From a checkpoint of a small model that answers yes/no questions on an image's attributes: fusion encoder layers 8, 9100 steps.
Rows from block 2 of the image encoder, named by matrix and row number. Rows with one number belong to one neuron. Each number is 500 + 50 x the weight over its row's rms, rounded and kept within 0 to 999. All counts start at 0. Numbers have three digits each. After the name is the row's rms in percent of the matrix's.
# fc1: MLP up (encoder.blocks.2.mlp.fc1.weight, 384x128), inputs 0-127
# fc2: MLP down (encoder.blocks.2.mlp.fc2.weight, 128x384, transposed), outputs 0-127
fc1.186 123:430463450519487487520569522560564419518508472574459582494455569526601396489424509517454461471467440583538475388499501471403477458438515502473499533454437577545454504486523484540455504495404550471511547541493563488505568551604538619475420484425495476588582493463544506517508514430558442504549505453534501516564490500519462490549525627508479549470479439446350475540517507526456491447490
fc2.186 123:514518432581491585463545559487379437532542456601539510425600523542508461547450433545491422485524448544659472529554451501520508533457521412516506551541434430431504580511573492427528512503446529530408479483401507494530509506438486493510530460578505548476481448488476479458496505563437560549461489578595409541482499567500513522428469530398440490535451535479491528476544545487539478546415
fc1.187 027:534483537520384543498391497379446415582479450452411500551503479564438458517484470453608543598562525544580416534481516490508547611560430452530518493470461512542506545510519549494479524491431550500519416547527491495464391523490547497548506553462482500517441468557462529564548488504539517496463494505603381409546491524601469509449457512507472506505459561504511543491465457611530553578487
fc2.187 026:470524561488479465460469551478495521387599536576499554504502556513529506490557446515475509505449450425527538526456526503497561520600530540493506481540500509489485588411497555500464453532414390512468561432445458448494537408453456473505450493463543564468475514530549457466382477491499493653419574526579440600437477531482517502517496672525548460516493502448501564505440494417457513443524
fc1.194 124:493499456483561506469602413417519466451478459485499515471436492438608478518497422427488500507593514463512369499518605495524479452527509545516415533594537523493568480505583539537537493478498582483489529500483363564531548477505493562439499503462538516498504586507430491510596468503513549574385414501421521551491612532490488508497480401424506521544564493467506461510461587518471401476471
fc2.194 134:493540487535519440392502511608438493469487517532549520446489507652486503536540451459474525437512501525500453513526522530413536435462449410399486428535432442473429418413482564584519475554484477533488491518569510485580475507556590502610476504482595549631493496493463394531486496488521548493504478546531635477526517533454527445506530457511566466460523532408541420442495452524518506536473
fc1.196 121:493546526578543479493492541567437573461574611529509552516525431468497568483489502483498471509519458494405533456452495429485440503520460559551526518481379402456513442512435411574491503458468562469485499453551410475589538411550465507516532494453439576542484508517467503477565527432443438481640518486446448422540621453562513487551492360487496498466482512584531503477556470508578531478490
fc2.196 123:477520550474491440584526449500510452507524470518474486551409541450476525474450593498483516492526445516542490371530483428665461489562535518608568482506515524514502575461371498507475525405486521394510480486491504492483523506478482527478461463494436535432514569467534500415517540597390455452487546514450465465510491545497453569558525482511481500508408531538496553575549422633498615505550
fc1.197 129:465590514465543509392471557562472593573451470446569486495535517464530605436439530470496477460479580520601473540423531432518461471431447561546534524486483461482566477520415440524465545431460403615479503467471429545479548483544561485490473348500422531528479536547467490497497507514483481527473487396439482460576609533577551488475491517504471489504538496504448578573492456611513526498490
fc2.197 135:551515458519471513517528458486336470528569507511462500549345496485450476510476475566473569472528484585481463542438549437517468505492553524512549444442527497586439445503443466608504481452554465447502492420509475509487505488517541427563465532470470569513580549516423602442611460492467404455523550492391486520507509505491524572558520454594482387547438536556491524568476501560518566514480
fc1.198 048:480366548522581566521512508532499474544498507512494594492544495528506490460521494514465507478488505437470507475526441507478507480444434560503466605480383492490508479496519548458458446442523448496410530565630600535423541529579596527493500450491511488486479449496419488460523527532602563569544452580449502517489470534438478547371525520458564482462406529456465514429572570523385531412556
fc2.198 045:406566545432414547561460511526445546490582465573470488577483598409530490547432461507466566411498453484495484489468486533558466492506523482431520455498444563502437446475474481471559552474518550579506485577440398535477472506583450481541466408471578505502497532553414502562479464500450586545452484511490517532555570568455453496468556513559556586512507474583480358594421501460513492448521
fc1.202 138:452489475481566562543470496443563547539455486548441606520542489426382472526555489580442493462484464505509516495440458428381452486540517449474538499495453460460454545499605508500492421540520565465483423459477533535587458600505526502506545630443563495501356482539472448456425549446518504454524527499414525526473534544466548444530548499610445460533474513498533531534515528506468493637559
fc2.202 134:432447509522616583561556392490574576467462441491500496510439461468467450612494574442458570527535461534587568477458518472600513544507471506565563447501391524491465588480479501502484540460463522489490587454578419564477494498522512488538490437543418395450546492430463502535509412502505499517537536456417516437456479538506501446467469530422472501549535431527454525511574559408478588539480
fc1.203 223:508524449452515481453442495428528565541510435443544527505535563535483475509483378453436560512505431454492472505561614515544491485416588506408479505551550523531566535449431495560495425559495528520543480479517542437457504479500525490540382425491511448550531547522559500451482492425470441485496445595452376609559445476417571517500483459523484556488547587593478535438514614524573512501478
fc2.203 089:486484546472514504540535490540526455532443498444544541469432491559513516486538579439479430457525543465530510503508457540489549511534547469451575501627520585373545478497508507354417453522475440428458565552434469526493500434493494530451435604428484507515571493581481531419443542456531510457474481570591515513450520506558488445627618439520471523521450497429534477435492458590532569474467
fc1.204 131:540463507483508520497623438508475535480483553666511498497543564479465584461388408496524491467575580479473485452445530473512504440534497512536515463417467435521471540465531595458401511458466469455500448509470543485498487529349498561519508458493484539519490510513584509457476506591475437503515486627497583434501510489616477585509460548545532443588478553493473450476496489475537482610440
fc2.204 142:538485533484556478455541448435529438521514494412511405535558393516478411486440425527563472513503560479524475441491438531497528469549531534515482552447498535502436471516577386559651553455531523545542486509466567598543547508540520432460570480419510518501518452488530560459480587407517458499441470519439488488491456558536378518523495537559425563375601470535515529536509425511541527474498
fc1.205 101:460484520579488608438464582525468532511458510509540537472552441476517524516566456442438432557467487470465519522505433488521422490549534449485506541553522501479547540509430378568501477481558528518495529526458613467625531363478542418493511405454551556530455431514561404441522514573533438536609521438455473465477514461507521490437451466417437521497450540541484544553459495518474580612494
fc2.205 097:550515531513573440552404487506571441433445508498474561520427412531480369589515427566485581628482472552584525442430501442441416625498485560496472468490551487508527490482443482495560498528485521492456446498491500502468581454531568536452541598491446485393527525513555510492457526486515548516502387475550489464477580541548478449496491549401464460493533441605536466549560473527523470489516
fc1.206 114:372454526464492489640405522531447426558440495441435522561483484424398520532487480515531514479534509500505565427536496484552498516413459501455536491542520527545569532481474549463497475492522481530570573425480561437552494442482419530453550582533499499590408424442440492519466502520524468497484597454454524558516566425493565484537450435559505510569496566533413557543611570491503565484562
fc2.206 132:577490504522553478428565510565421543540440444622503522501478402510488464542613556531442566500507499545545457479443525457488459476611460498479472511521494516453520557504476482497426493497521502497569533451575511402573423540529582417467511484625456450418459538547503443438561478577483484528482532450513478441504506592583408541444569448459498575477518454392493532459519511522479477537413
fc1.207 145:519577560412513509493489506478473484573447543426558543577575527532454444581488521453558468502482479461406500573482489563497466573488578471587563412498467436427533520503468455433508536485453454461548448514509529446460490446459596554580437517360556504486464552460512546404544495437431445529525497458424520500486524549513497470520422456591469592549505543446560587486434543443571496525464
fc2.207 142:450438405509524557591410478458488501468530450535440517469546531469455444490579542578553525507431479508546462498523431516466465469501469435527592504456512468656465497426576492548484541497512491597599466453457418544573453633460507538497482416550463451538550537544538453545426500523528580587490492513508468502521538472435517596513578450548448501446517432507526441460483516437408508511479
fc1.209 016:561517494516464424495545523562561470530345528527478461444537500549478587516600553549489490406508514513513565551515499431576567444553551474550584497500492502577484540516566506443465515528408579492425527500470466549520464464508434540478503533498536450490495442584482408453504411496490479442585441568455466451520498560577461525491489582531542580415470477454428558408407454450478452534552
fc2.209 016:541440499537532446450439489531498574508558556448560523527504569516599535490498459513474438496501390478481550501518501474445489510456457479498551441531538472499478502523402553466505439533546424461474547433536528464448568464532416524499540542506584596509443504505519608379467547497472529647484436463587530530527528521568499481539508480514535393614532495371436472611444522555475522470476
fc1.210 042:525530519528461491472536461498441485469557514486565465503496483569537475498461548489443561436509536525529477594442570465514487455560478480504476415486534443491480484420501493479420593495471495523533541411565509472495437482418519478507610503500475521653392563445476511423516481521434514428460499447506435478482444517580513478518526600523635553592505544410509537428620489548380505504465
fc2.210 038:578511530493503511460508505437484458442530537501469588527433550333430431483675467463516583503521454430492519505496469500515489516555486478528519462418499561493464612543530527599485483560549532573540408417482495470378554502514496553473515440563521540523489487530480442496526425495599449573537480456543562451487533469509475497471508508538429441449465537529563493486438568552446507537410
fc1.212 107:509520501522517514494441599498439526464516466501490541511542606540487551504546539486493472569382395539501551515524593431614466435561477528595436489482596482515465509498508477488466508498448452470503527428468575497480466466561468497571505577409515559528511455572442467499514569518454435454466569560374492493515527493513500507478521356426482478587592394498480456532451534465518587466541
fc2.212 101:474514507445494490520560494314459463526551459500511483547493464466495538562569482501508541559456462491528437503453514454541452519467417463518562504518559565490522565454460495589579540497461579479435475477591541446456509510536486465487616419447564433498516560438530513603460526388477499501599431466550517470643510423511509527503562476461498451451544433442580427476523467551457481483540
fc1.214 073:555469491498642491493425418545540494599517565535522466484421507465559462438460445556465492522456549440545430516538457418492531512546475510520460503560404541537481507507520417572472527595536469462538519481472426543493514472449438543497427451567531461496526432469507515509471570496589577605420483544492523517460491614595446540512496520426471387549472537428436579537448534488567539532474
fc2.214 071:537453520562548516522495515478499612430671543526473552508455562515438522454517475542460452464520457559581566509489470507402427548534615482506426491457556430547503448542554519551519522439432504477455496530434608467480417536596553534550558525445491404500498476496554497456489458543483439536504510511497492535494422430469512512409446492427473559570456471438505397540499554482556564450464
fc1.215 067:487567541443529499495461436515459416482484478433478556533398458526538514455519429465498459524433512506490457540523559501437495476583459497476491533578524501507445549452497405566558582535446499538593581468567574506383497561566432455524560497496471449519579540610430533513501408519527514473529434557474489513463521542437411596462582397427508431495486496475473522393509550517473526574447
fc2.215 064:503451527453487427523470517509514505517533497475513542575510475537525515552384487469486425481488409494585547499554456461536539459485531374572445548495486505508534580441536578464561482497578500352566528546504390482534506346406514516537511495421547481526549519495544470536397420451506461488514531521482596497488499453491631409474515472499499452480581512466508461589549523521548473526547
fc1.217 094:515457514518528509513546479555533555526478494499510527432424436528580496434535510499552429539635498556538470520536457461488477434553474552527535447474505511552526577480595518497466452426557502530436435463478599439519540606527407498472501538557545520470488487534398464501460597502574545450463431456492478497623521450436492443425506566492535467426499504483558587431485623421397498515479
fc2.217 089:491470481513494409500618537555441535546560518490543533508545524430433450471460588505518469448513532463490524495486512604501406464493521488500528470500460437424473464565552539437442539500515459422433551623500509541565485547459401466523497509613510504437497528507478479405459477493435527477456508500517650545581550478357481532539418566509601562440472507520502485486432551521562531486540
fc1.218 139:516524403553468556508526505455359445499526571508552553526518468511488484517540529548592472506525578455446480381465518440564453465435493536501509542592475526520423549412476527512508462506561376578476435483461486502553464505512525497555539461553445493418502394466580476545541534502492490398574530481521547387583560522509540522438448531508479491532416419574444579486569439484487476481517
fc2.218 149:477421540459429490558475450469488511431446541556619526479473544535539467445545518477422544524458488464514574533548525566473478577532498416518558466472541514520515494507524541479452550412674559496391570506447462355495559528515453419533445390507492499524544460528411516552407558474512501446544498468466514438481562457502430537541551537492510495527507418584506498535520469577514524504430
fc1.219 145:497519483618480467496458460464493583558486539440506489470502605464470557495509527530441379413480563474527533532518525514641568508512545605402463504487554512554524458463459489527473477606554430413437532399519468424472440502541492498520443439539539486437458433517507418520515539495540402461480537452539531454484423550445508493545575532482517457541439565547523451415603511531542548510507
fc2.219 142:427500600514431611524512489439421475510497583479521541511401564511434550473407478499457478530479536442464409532526560488405416466454540450518610558456469484475566576546537486587465516562570449472531431494523446543537473522496516637403587517514483461493413513461545511493446502490519521491555554469484638474477513468563520506414560499540509520482546446517443465502511528528450425522478
fc1.224 141:502492577546538472558503499379487413507517504527566481469567521455570473437412545424465442543560528459496570491555516554558479419509478528410507559502466452500441531602560447476485579468452508387427492506520427480558450516460646483490523515445468446515492440551493549518486591394496583569485517513547457377495509558522425516504514518571487499472480549506472513429550449486415535540497
fc2.224 154:421505521527405529600444555509614566425534489602470548510361419467437508583569465413487508532530470511455444434432492519496483504534477561546536518508535508591545574460493543517467428443414535474503475510447522401555512501504462498505511473417446562467502597487584478466560475566533458564535538450528517557531502581549477553523530492484556439522508474432517427485441509472407497463432
fc1.225 120:564490445518510437534461443533444465540450462494525571493490476486560449586523495513518504550640547505450469495422503455635566453602450512458551447560478472496656573480524475570477440477520419494558499525482445551568489510519504510510511505430510527523450474409491446428486490513591447494592483526453559418469624470428520510496462388502471487455517559484423556471540494465459463527534
fc2.225 117:582394560504522430479568422548469509483490536518491538566432485545491504378515557492479508486487468547527528505469417580476557525485459605469496583482489560496438549571490402493523531500441595444493466482500509371474494472463568494528532528538414509567439536408565413517562541480509466526508474494449469511571555574423476526471504579449494490557505536457484554498573376577463553458425
fc1.227 133:467468384562565556456485585412518554573496589513522561505505470537525506451503539535553420505457531440370515478484499498468486487481556544350498528520497450482468551538554534471420523545584477463391474459507558646566519470512521518580552494458551450442497522491529481475457482448544520431493492538534493467464588519456470547544476453489459500544335534552531521512460448458577474505526
fc2.227 128:507411462466586579428471478473444523481592532499541488466461502480542550578518512541545498499477495506463507605377551405465578459455524562531403570473497437492467462531460498541557495459526556474498555481465507406468590491531363535430517453499455470527593422535521514474488539478538571476516446520493606364497523501477489471602535555436454538540419476575487505555493455532465529528534
fc1.229 047:401416502524526511517516456546457432456519477483488520533428474541544489462474458547504407545525485512504469559552500402474381517568369528519531535488491485445491465549525520529532554349591563522467448521613475408491503586427433534522364577449587585515483482531462535522532480476546570514514484458549464525531539482485516487482443542507568501405431544501574474491506567448485508452495
fc2.229 045:455564480541394468504616578529410549501496500429512512534494453439510493549505499474453538472497544380493505451472566536556530521540524469547480526525507426535457513536473443471478534449506526501502506566466545565560402478522479467551479459599521599502536526496490498486356494546525464558432506435401523426484554490493511463466419529576542432582554563560544407414494540403543449504587
fc1.234 146:463487500538421565610560433522453523388511497535601511497469481480500497521432569470435532554579528439502514529437518550466480418506385480434517549442488515482571491544413505426519538485468554447528494506527444495491514467503426495490539485514503549423397499522530513482526480472545487445517465493481521456529482545563441474493460435614512518564464541558472605426645632478455521609503
fc2.234 160:503635549514508460467454417495557508510536578570533491468508458395566534535634392484515523450460459440465481486580457631456443479580476521448530543440496538525466362531619477495586500502498514506475457486440514451428503511539539485566486565583524468548591469490482503445493523512477480487527505513406474497477561531425516481480513582474451506478483431535435452601542454477470500518456
fc1.235 088:511495459507501492454482439614441478529495429454449530489459568453490479556521541484503531534573368547502486613540518452494488494520539487504517451499582540571540441439543543449511603522417554440457454557519448473495449525481485556546513589492521477407504538442431564466506441425366564473512510596526487486559457556549460509463465468377422540465418523509603581532517478498538528528463
fc2.235 101:502569401480488533470480493440587498397441500410489526489613433536515481380554581411490469552475540455487536432510510479509508496516479548565544561503463470521470486541503404499492455453514517572536548574544468559547497479515534537612485572468561489536506451577570459465540541485504428376445456462561469561400514507536451512509421364523496497528520461557525590524563446499534493474465
fc1.236 044:561490529516499589485446427479499558523454515446541489516545530433569525393484479566491405496535437561396563435476478434566482446509425459581520533520402534436450451504492496530536450513452427441527460515463537540509503505473551616599444556501599494572494453474573471482508465461531576553422496551501481579470466428513450569547469417496517543534478520553567482513507603457514387465531
fc2.236 041:513466504468501470417544495452530516491478519480513472548442524543525535500472468586510355463499435537383557519448541433478480550539503478479488451512471357586472407529484429524461501509463532492420458614534475558484647535470556591551530566517591517546542481398532489489494505541539472452584491464438419498514607420489560524461483460524513552545520459500521473480475552568524482472415
fc1.239 122:494494430511459604489485480504522500468497568564487496541522488530576493411492487555555487464448475406519547478484507425404423568375576510477508562503575500533487479416503548492534449463621430490475523503483590516482444488553481426496563499528561522539391496574557491492454601531507418449480505505474388488564494540490496583536528464415445531466435521524580467463585444571473441547438
fc2.239 112:458516513549576531422551465494417511462494523543456497440484421518533508527559459526564629552601421499484407531429488496527516517523512561588516489516471599454505581483490545456484507493344509528498545483553487353570498478477398507579556490459524469520529468511488503477434456472541575525548504552502447409447501315506479444464534517506480496493486483544552558504471477483477556539507
fc1.242 029:564450554499583440505481529455554511592491482424503551417380499547467512483454475502449505524529533563524488511528346501529525463548516439567481444475503439611583541507574445419524555464485487486507452554464526564447516529492510516576489594506504476557476416509504469547402535492621567482580434469405500498423529500564597430434553484524505535583437528501504517508526532504464567476527
fc2.242 026:420431436515514509457554507443520520414521614464542512618478578470581407498557444467495440473453510484470530561381552583440462529464528438523527459596498557510381447505514531486410531597490458488494458479465488413516521507528476519500524528596469499428480534549514444468464498541460602572550548527511519564498506513516435633497445509555529392506498514496458511542545456486498512552564
fc1.245 114:499617451492493418538534501557469424473467386537537479475439401500528550541515521376452426489451559483448506516477507424503501448570494526422481531630547646477457516516498489519532529426544424410520412548533509567553497454515554475514509465559544537546493505432469555546423545518503469499502546591449459438420518560544548539508482583503474553489444527484483463534511498472457579547425
fc2.245 110:466457508447523509438447588472576510433563481480494439477422509532489578535577492483646498465541512414383477547449550542561459527477467515377451483484470512506444520344486538479498535551551488499456544489409519482503452482551494475550551419495465487570533431522437537437512584532556448574587545450541563488505508595531450530549517581463510455448481492463547490491507473587421486527476
fc1.246 149:597617473520497460469534433479419412498528528578462533489524525381519511500500472472578424536473484468547567424534487479524382567508484556555461502580539438488451479457514501432470541509469545552472455509453483522504500505497479552539489479504382485517526541553487529444570426550552448540457422512572458534428566466591430533462506540365529476543528505509492446470501544644403491539486
fc2.246 164:543519430563471485459495401532443555527523408539558541469544530503532521512580539466458548509465541503401437545521507485520489447600496508549483512535534499557465508452447428515470422430524480525518526507618505585505504515465453359508512535527397483453484502508458506416471502543438541469420485484535503403612516568495521357506498546480538644547523611535465464478487478519455536516438
fc1.249 022:489453541481514510459527486410504489588461525462595381530526445491432453508548555441613454523550522510541454493457463425513531497475366499542475554468473475458560472465534539529474565440550473526499657502474522515456547527551518500511492444445522521372548425415527559475496530515547499500508567491492541497592431439539478510506530516481569585336449536565451511533518457496486443519443
fc2.249 023:449495594501451414494565534526473565494554501502514534561435511432522546470491540488442464508431533455457527524503493543495387500533533526492524449588492569480474441431511594450440423544478417503527510541474458459504478455493385478489380514518526607542513480557488525493496502542489526554461511541458492466529568472513497502466500554551460482532574451496535513560522553572510478309685
fc1.250 046:663476506481532568426508482536415545459560469479566430503489468464509487550451469550467459495452503431406559487515527492590508564489540492579547436467481453504555501526468545435489513486599500516518513502486532539468565325563425499471505485551453504597591464486482410542537599575437521483439491509493572502462424621516514518511514459429530452466495531520494485533478501568490587437513
fc2.250 045:506462504605467481541529491558562538531502391532528553443521480465524560508491524465474460454382453460449572516533528548511487573472498452426557520446476525437521466557535570509395504430417490537507549512508522558452508366490471542590505393447540494491516581452497457536460544499478507486463455477522493550333502580452498452505521604520481542601470451602440510536475529587523482483467
fc1.252 047:496524483469512395569555489563539480557512479523536406506435538522519496433523366520479491515532575605521477490509504494498518510496513451567561480503516528452472459591583491448474480482477483504499472511508490478386531577502465515508558520375459390494520450617458560509551623498436473469515620487510541496293497498519454518466441503457539482520506513495520474525516402496441474536466
fc2.252 047:601426525443551512450517473493533510474508504430431569538523502534546423595448513513550483500513492439513466471467461386505510361424473403471510491472417550443507492597524468524482551525490547541554550469436450476591570556526540515467480553472419501445495471489511479471568487581570555544437492484521578534535494398524552479565441421451498422541495491547439460468485527543560598464615
fc1.253 125:504673571540496560541431520428521511428452442551504509543418543566477538597400554501421446486452492460500532501412449462488453486416523487510497573388550571557494447438533530462561482538444540563528450528509486562465512454479521556508585461425542451492433484507534473512509468505521447555571538498554445617426483520439460423507594573449464488486439511471472462515445472529518529473522
fc2.253 126:538551475531562403519514474446566504456556514512507493426550449484450466465569640607503467582528546455437545572424505534574433492507486626532489587428422548544525537534527538454571472538492492502488490487474461531534499468443471443474511421563393416458359418542486417466461479452481508545561491534440466575529449484517549528551565480467488466518502476509507506405530571506460477502537
fc1.255 064:499470523534489478463473375451508565546449516527575453465547496542493511522504391533389480478565531498514487469508458580522475511408486369569491532544487486532528437561538543455462472468539463503554524528486545546459529530387517464535503378602563469486666500504519412575467495539529535525510502532510507552555500468470404574564498493442404517534489460520494458548459513384443514519440
fc2.255 063:436525504387479508488480502442459478537421441547610536537512551456507475487501493626491373521441527521494482412493589468529457580487533514495513584515468452459521420543525514543496464499440521462473414557487528580614527505556548508505557552499588395475507460501439484482390544479479513507503443483481493545399557523477601522428385430593524538568513470489417479498505533527522527477515
fc1.256 144:552432495497444555509495534456425410507544640546486511531499546423463442524507454432437509529563504459541521477487552442512570530546469629533486469421574547515453439464528561529471493568585468585456454566460371503537479485487496476434484461534481512420580447460477460496559468530548513485514491611566509522568441440473514457486598364529536453507503467501478591446469533531481520441520
fc2.256 145:458417478571510540503552407541437429641557480498529498550467551620530492511463488559472488526482511536501486444564556532468526531503523479505515424438519493479487518466527479461568497409468494504481457566418421540547490502534487582522520454374500462572545509433620574511510509474517445479443494516373421466459522466579522469556458578423456566458465493617524529516443446448532576512490
fc1.257 047:410568449560485474452490526471513508514503479634445473484424585484516493530467524633468457511523517574546453464548529512472451435514584504512416575493555479559538459438515553487504628518400498490503543448447558416406447483551591528502517492458494461502539565585548421503579546439531455433559551459488529560486520460465502417584490596506440514429500452526530410495447477483475493503488
fc2.257 042:465528427631476547421518428461473481481491592521520553473522584557525446485523592481491440443493532510460403595559486470579472543444513480498561470461389532565488572506530579473519495553543486522466554474515474495469557403500538589465533412544470550555398493484487510489508499404529501553529532518549415599472462474420488444535486443518485489501470458482462474452611508568523499384433
fc1.258 108:475404522497459501478489559500546566546466510530472459492517481448482553556553444465448462415474545519544511501429456491490461485468485527574505522453458501502398573536372572496462517566486599506492533463454464459477549516473472518478519525514540553442516509510536407524566498453382524444496497516564590594505438510532662421514479408522643462526592518493533547544524549417467466432555
fc2.258 111:559484376515556548462521510438555481560495521477544491539570469462565484564461422506506471466517499506624493396460415380525432464500496564485458466439438541532489533531472494545452519551556514466544474579483487611523447472432507547515502601532467489481484462560549433396476492524518602514489514536491446412457446482493469465520500451468548538524626573488562502584558455495432412571500
fc1.261 100:559540574542544512543522526491482478557526451429481468408561492526600506464480550584532557491485576507442508553483428460562511508499487426503495449461403496443469479567463395500541528447509579488503521436511490482475591450470387546500489445563474559519452495403537486563356565555497506450478382446410455541396468521529571501513506504518467442551480438439582533536575525511511548513455
fc2.261 101:451446396579499466469525434511510556613533572546443486456440501575567542471524587505537469524543420527549478538545551502511610396512521462452502498487568498508458471503470453424500404479514466473506454574480449454462523469492530550484517517528489542549438437503497429472552586412476528459484493525570552576466391601538449549522535467617371537527473445490511502488513472449569431514442
fc1.263 133:506493418496480504539535471378518561549455537551453500501525572522443521512450474555420556623528458534490559445517459480520496448417428481533559446509527515442409608481561596531465474514503510520485539462511526541453555487412482475521439525541427562546471402531508476580415489545503525558509431514535384406507537504588510469520417450436568447452527522506554485573577469427534579529496
fc2.263 136:506560501444417539487552499583403484510585435472522521515532460466516540488485590489468546510521460467470470467522554496478543496482549503468497493481489596543583486482388472531481526506489450586447503440508566559509437479504491473429643521468556504472613449470458603540523450515588438421493420454509617538578447420508503464492453450562484530550432404412481491521493561446575508504428
fc1.264 115:481543564498499499424524419464488508402473531410478618476496548447533550467491486449525435506495506485496452408502563515357498566548406593457512557441624427558523471470578501495511548554545517541523489388548522504536459546474513547535393557495554524549412501468448579500580528492512551511533430511619491505500486437452492484409425454466518512494585494473518476502535535518435489529539
fc2.264 104:510568546498517481529474483646455549462501503459538504501466495486473467556510498452437523430506531471531402419512576405554570542608517492468502596500450556588490412523478446510578449532503470429537530550499445498435548511563481406469564537531461531480432532525503448564458479491443517491442429502479634486526482497478443374508442471527580496517476535601575450429512533450567533519435
fc1.265 049:468497425523506561437536392523520440475497508508461510532407544477429563426512491495487410559435512491497526553466539487512547405415558525480463481499487543406578503497578589609498571503575504547465475451473494407525584570461574496495464560406483582456490470551472477495450440522465519425495432520563557532522434560530446540589519526497383454516466439508518505456495605471505567442540
fc2.265 043:499610526510398527432466529474559561523474495447483568558506500531501505458440438469458430409412497541526464502564556530512561571470516465542509465474473485511516494523472403486591491511469495472555429536521474598578441443451535548525462557500515574456512476448578630392472492407445495571504484551489467559344439462543492461539522460532545518450460524496465517599495543610487508526481
fc1.266 112:469422504519498544484536460606487591448416530487465481516557493551517585596542476454494508485463375552549455514434558431482555550514367480385395466483488497502551519462533523518504489509481524507549454538580491551565483486511498496469450460518481378613473479535528478522427521550540483442539578480435488522512530541565496472523503513475538376560544407507489429516466540607572481542444
fc2.266 107:529521548585590500493496488532537490545530520512499527534503464455394475465500514488514468455554517412463521536529476413540526455514423518509506443471487510447544536415492457481439591433555563513575519582505532422515548547556609464421583479550402504487482532482443515547491467576501580472554505483446377433424507546377574482568406599576495490500486393514475466467486513522453529567496
fc1.268 108:451516589401449451516583501423535501507509521453513534493482440606563523510469603510555549567540493548453479470515425459504465531577514485550570467448436504584460433462409396426432534534552492476554467554489497513439554483544486482479525494519517477428432559495479476414477421482505538478424458536496455479419473526533573444454527609510539466613510445498662513502461533507519528560515
fc2.268 108:474486393515481399509474506512454426453508532556448594504561486534538508500556491492412558535493576467473522519508555506617611490520444445455494477497529523477486562536426491410438648484527521529494471424404526392442518484580519541486511517572551486458465501537530475493433440486585520493514512466536554525466460540559495579558497389473482398555452511520385477484583463523506569489513
fc1.269 146:498470452557542398500583502477422537522456556520499427484488546502462543559517494478559477552511437540511523510545558477444470468450416588508560540511565496487587452571478446516536440508629441428387479544449535485576517506485419500531461405558528493501503531531547439508512547537499518471488473517526580457457480466479553480520472554555524341533455437545499417481510398491534368525589
fc2.269 128:439480523509463508497488465508462484476452450531504472530549358499386519460545518404493305507474438539532480512463483521480638502559416439596561588477492500505532537464479447541490511513525453463586508467530510630508523455486453431588509463555562512498481556531564571452454508489504527564460482526468400523440431555510546511560526570512591493484440528452502519450526549477468501529524
fc1.271 145:478399564491507550482392440487527424467619555374572546485561605451475476534598518516562544410527498548544464446479520463555471486498502518520418619463434490450470523455407482466457508554557463495524463493507523435548566431560537519527510545417427535505428530549471429447515499442534468546631500444445528489512579523475536538508488497508469385518507511535509533482499481543449542504554
fc2.271 150:440578500574487472505496525564562515453567453502462519520470517458509472514477500560548484457480481439562550475497485443558469523520487476501437382443515514466491520567580489449499554494538568468490440452495514558431538510522383354458522489404596468558485534543442567420442468440480532426514568554424507555527472500527445456589615453438561475506493533543528397532427520517519513616568
fc1.272 131:468618473516445520483346475475529536446522596512491461571447455504485463531469435527457488423502382491450568450521517376448464428530511533484445581476488464508419529517598489604502525514490561578486553440507437440429537514497519507449494440474493468562572566536495534549564543537561442503471579469526508519567561537465431492565485469414525479482486545486613484431533443550465468496516
fc2.272 131:524529450535515473374654486490518507541511486512495441556410510494527494439496476490512524491549468461569450516511453472532493415586457445452598565547502538573491496498467525414422541510534478575548468557549396416469492461599593558432561546523526493478502522474606479498428486503509519376491501506451463482455500510510581538477530421545640455525517447445526446483513511428516462432509
fc1.276 139:400526413591573551552471555443530462516413476568445521462508494457451458533529547424530460504517531612496569509564511429422483525496504503508543404506378442555637505514553511515505543581504521492449494441511443515452523523513498470560484587491538445489511497482495547455428497501490547482602490511428509423489586526522457464407588494523439432494494577461505476514580471450377515498559
fc2.276 144:559543566522486565426628483513534502495480422460450495449518516466532477474398456581535545415518493481556459466445418531462459537454539582443435528566521427476406426523482503467479470359427533533474510538480539513491608472519528505553457570487473586495520608536481436480454523554453507505490456488519423538537539497500479499530477542613488504502556414444485436512496476539538562560637
fc1.283 138:473452559610486462410504399515498525507505436443528498572529546562475469607500511493480515403442498492584484534559546440540550520512487654527521490540572449512479527472500538519500484488464447504419474505540465426476410555458558559505564534474551490515508510487411397375538504446521446493543538490488480545513507516602399487452561568579471542517514551419632453488486465534514508491449
fc2.283 155:436501449525513492538464478540518450458430414580474509523464532519493507612512601464545474541496516508530452493516581434528537473477613530508553460435550500565547492475561483516451483540583530537505480511426491479374579557393568516484534517504412572491492405496561505567502500454565427521475508513593427436471530489548553506446426593460394488545530462493442517443404513537472531502391
fc1.287 029:504569371538444560497530465439400538546568530511468538443458444470533492512517567487609527454487455522480506479505504438492539442464497524621443451445473554452512502500407554610505469474461521503390456582521432514446590421512452462458615554473576565542569491540480474525459481491463489447527432550523520440483493464514434521487443582520533495553499513543481434557487543409468414412493
fc2.287 026:555505512372508506548439535637529464453440564466489478517473487503561505536476510479493579548405451539504483512468519580477431561474500460418497443543584578523449527433382525553457566457483405460531551424508443511469463414562488502493469513503513513498483466555488518369499554512444542584461456514507508494544541526615542545451439510463456441461496482601505496468515461608508542422568
fc1.288 039:522515501465528468413469544508483550476439507508445433631573519496467460457535483436580495558499565551474575496427352508485510481538515515463472489396492480497524489557499517560582579510508488518473531512498476455445556537488541434510521454405421502465541479601522418573594452452460414557590490527485499469474418495500480554514545494469471497330471545569567536524478415491551508563507
fc2.288 042:479535555595491562456535458510450560478463475492490479533418485391506482480501592500474501454492511502516445493504412546538500474549509500534627519509492425533533528457533542515475518503421438497525434505526449536504524432504452579456505458588582473426465568496489536536596541492546542452456542506521481509578490412542465490560587322531525534574602428395511437527460519504465421406513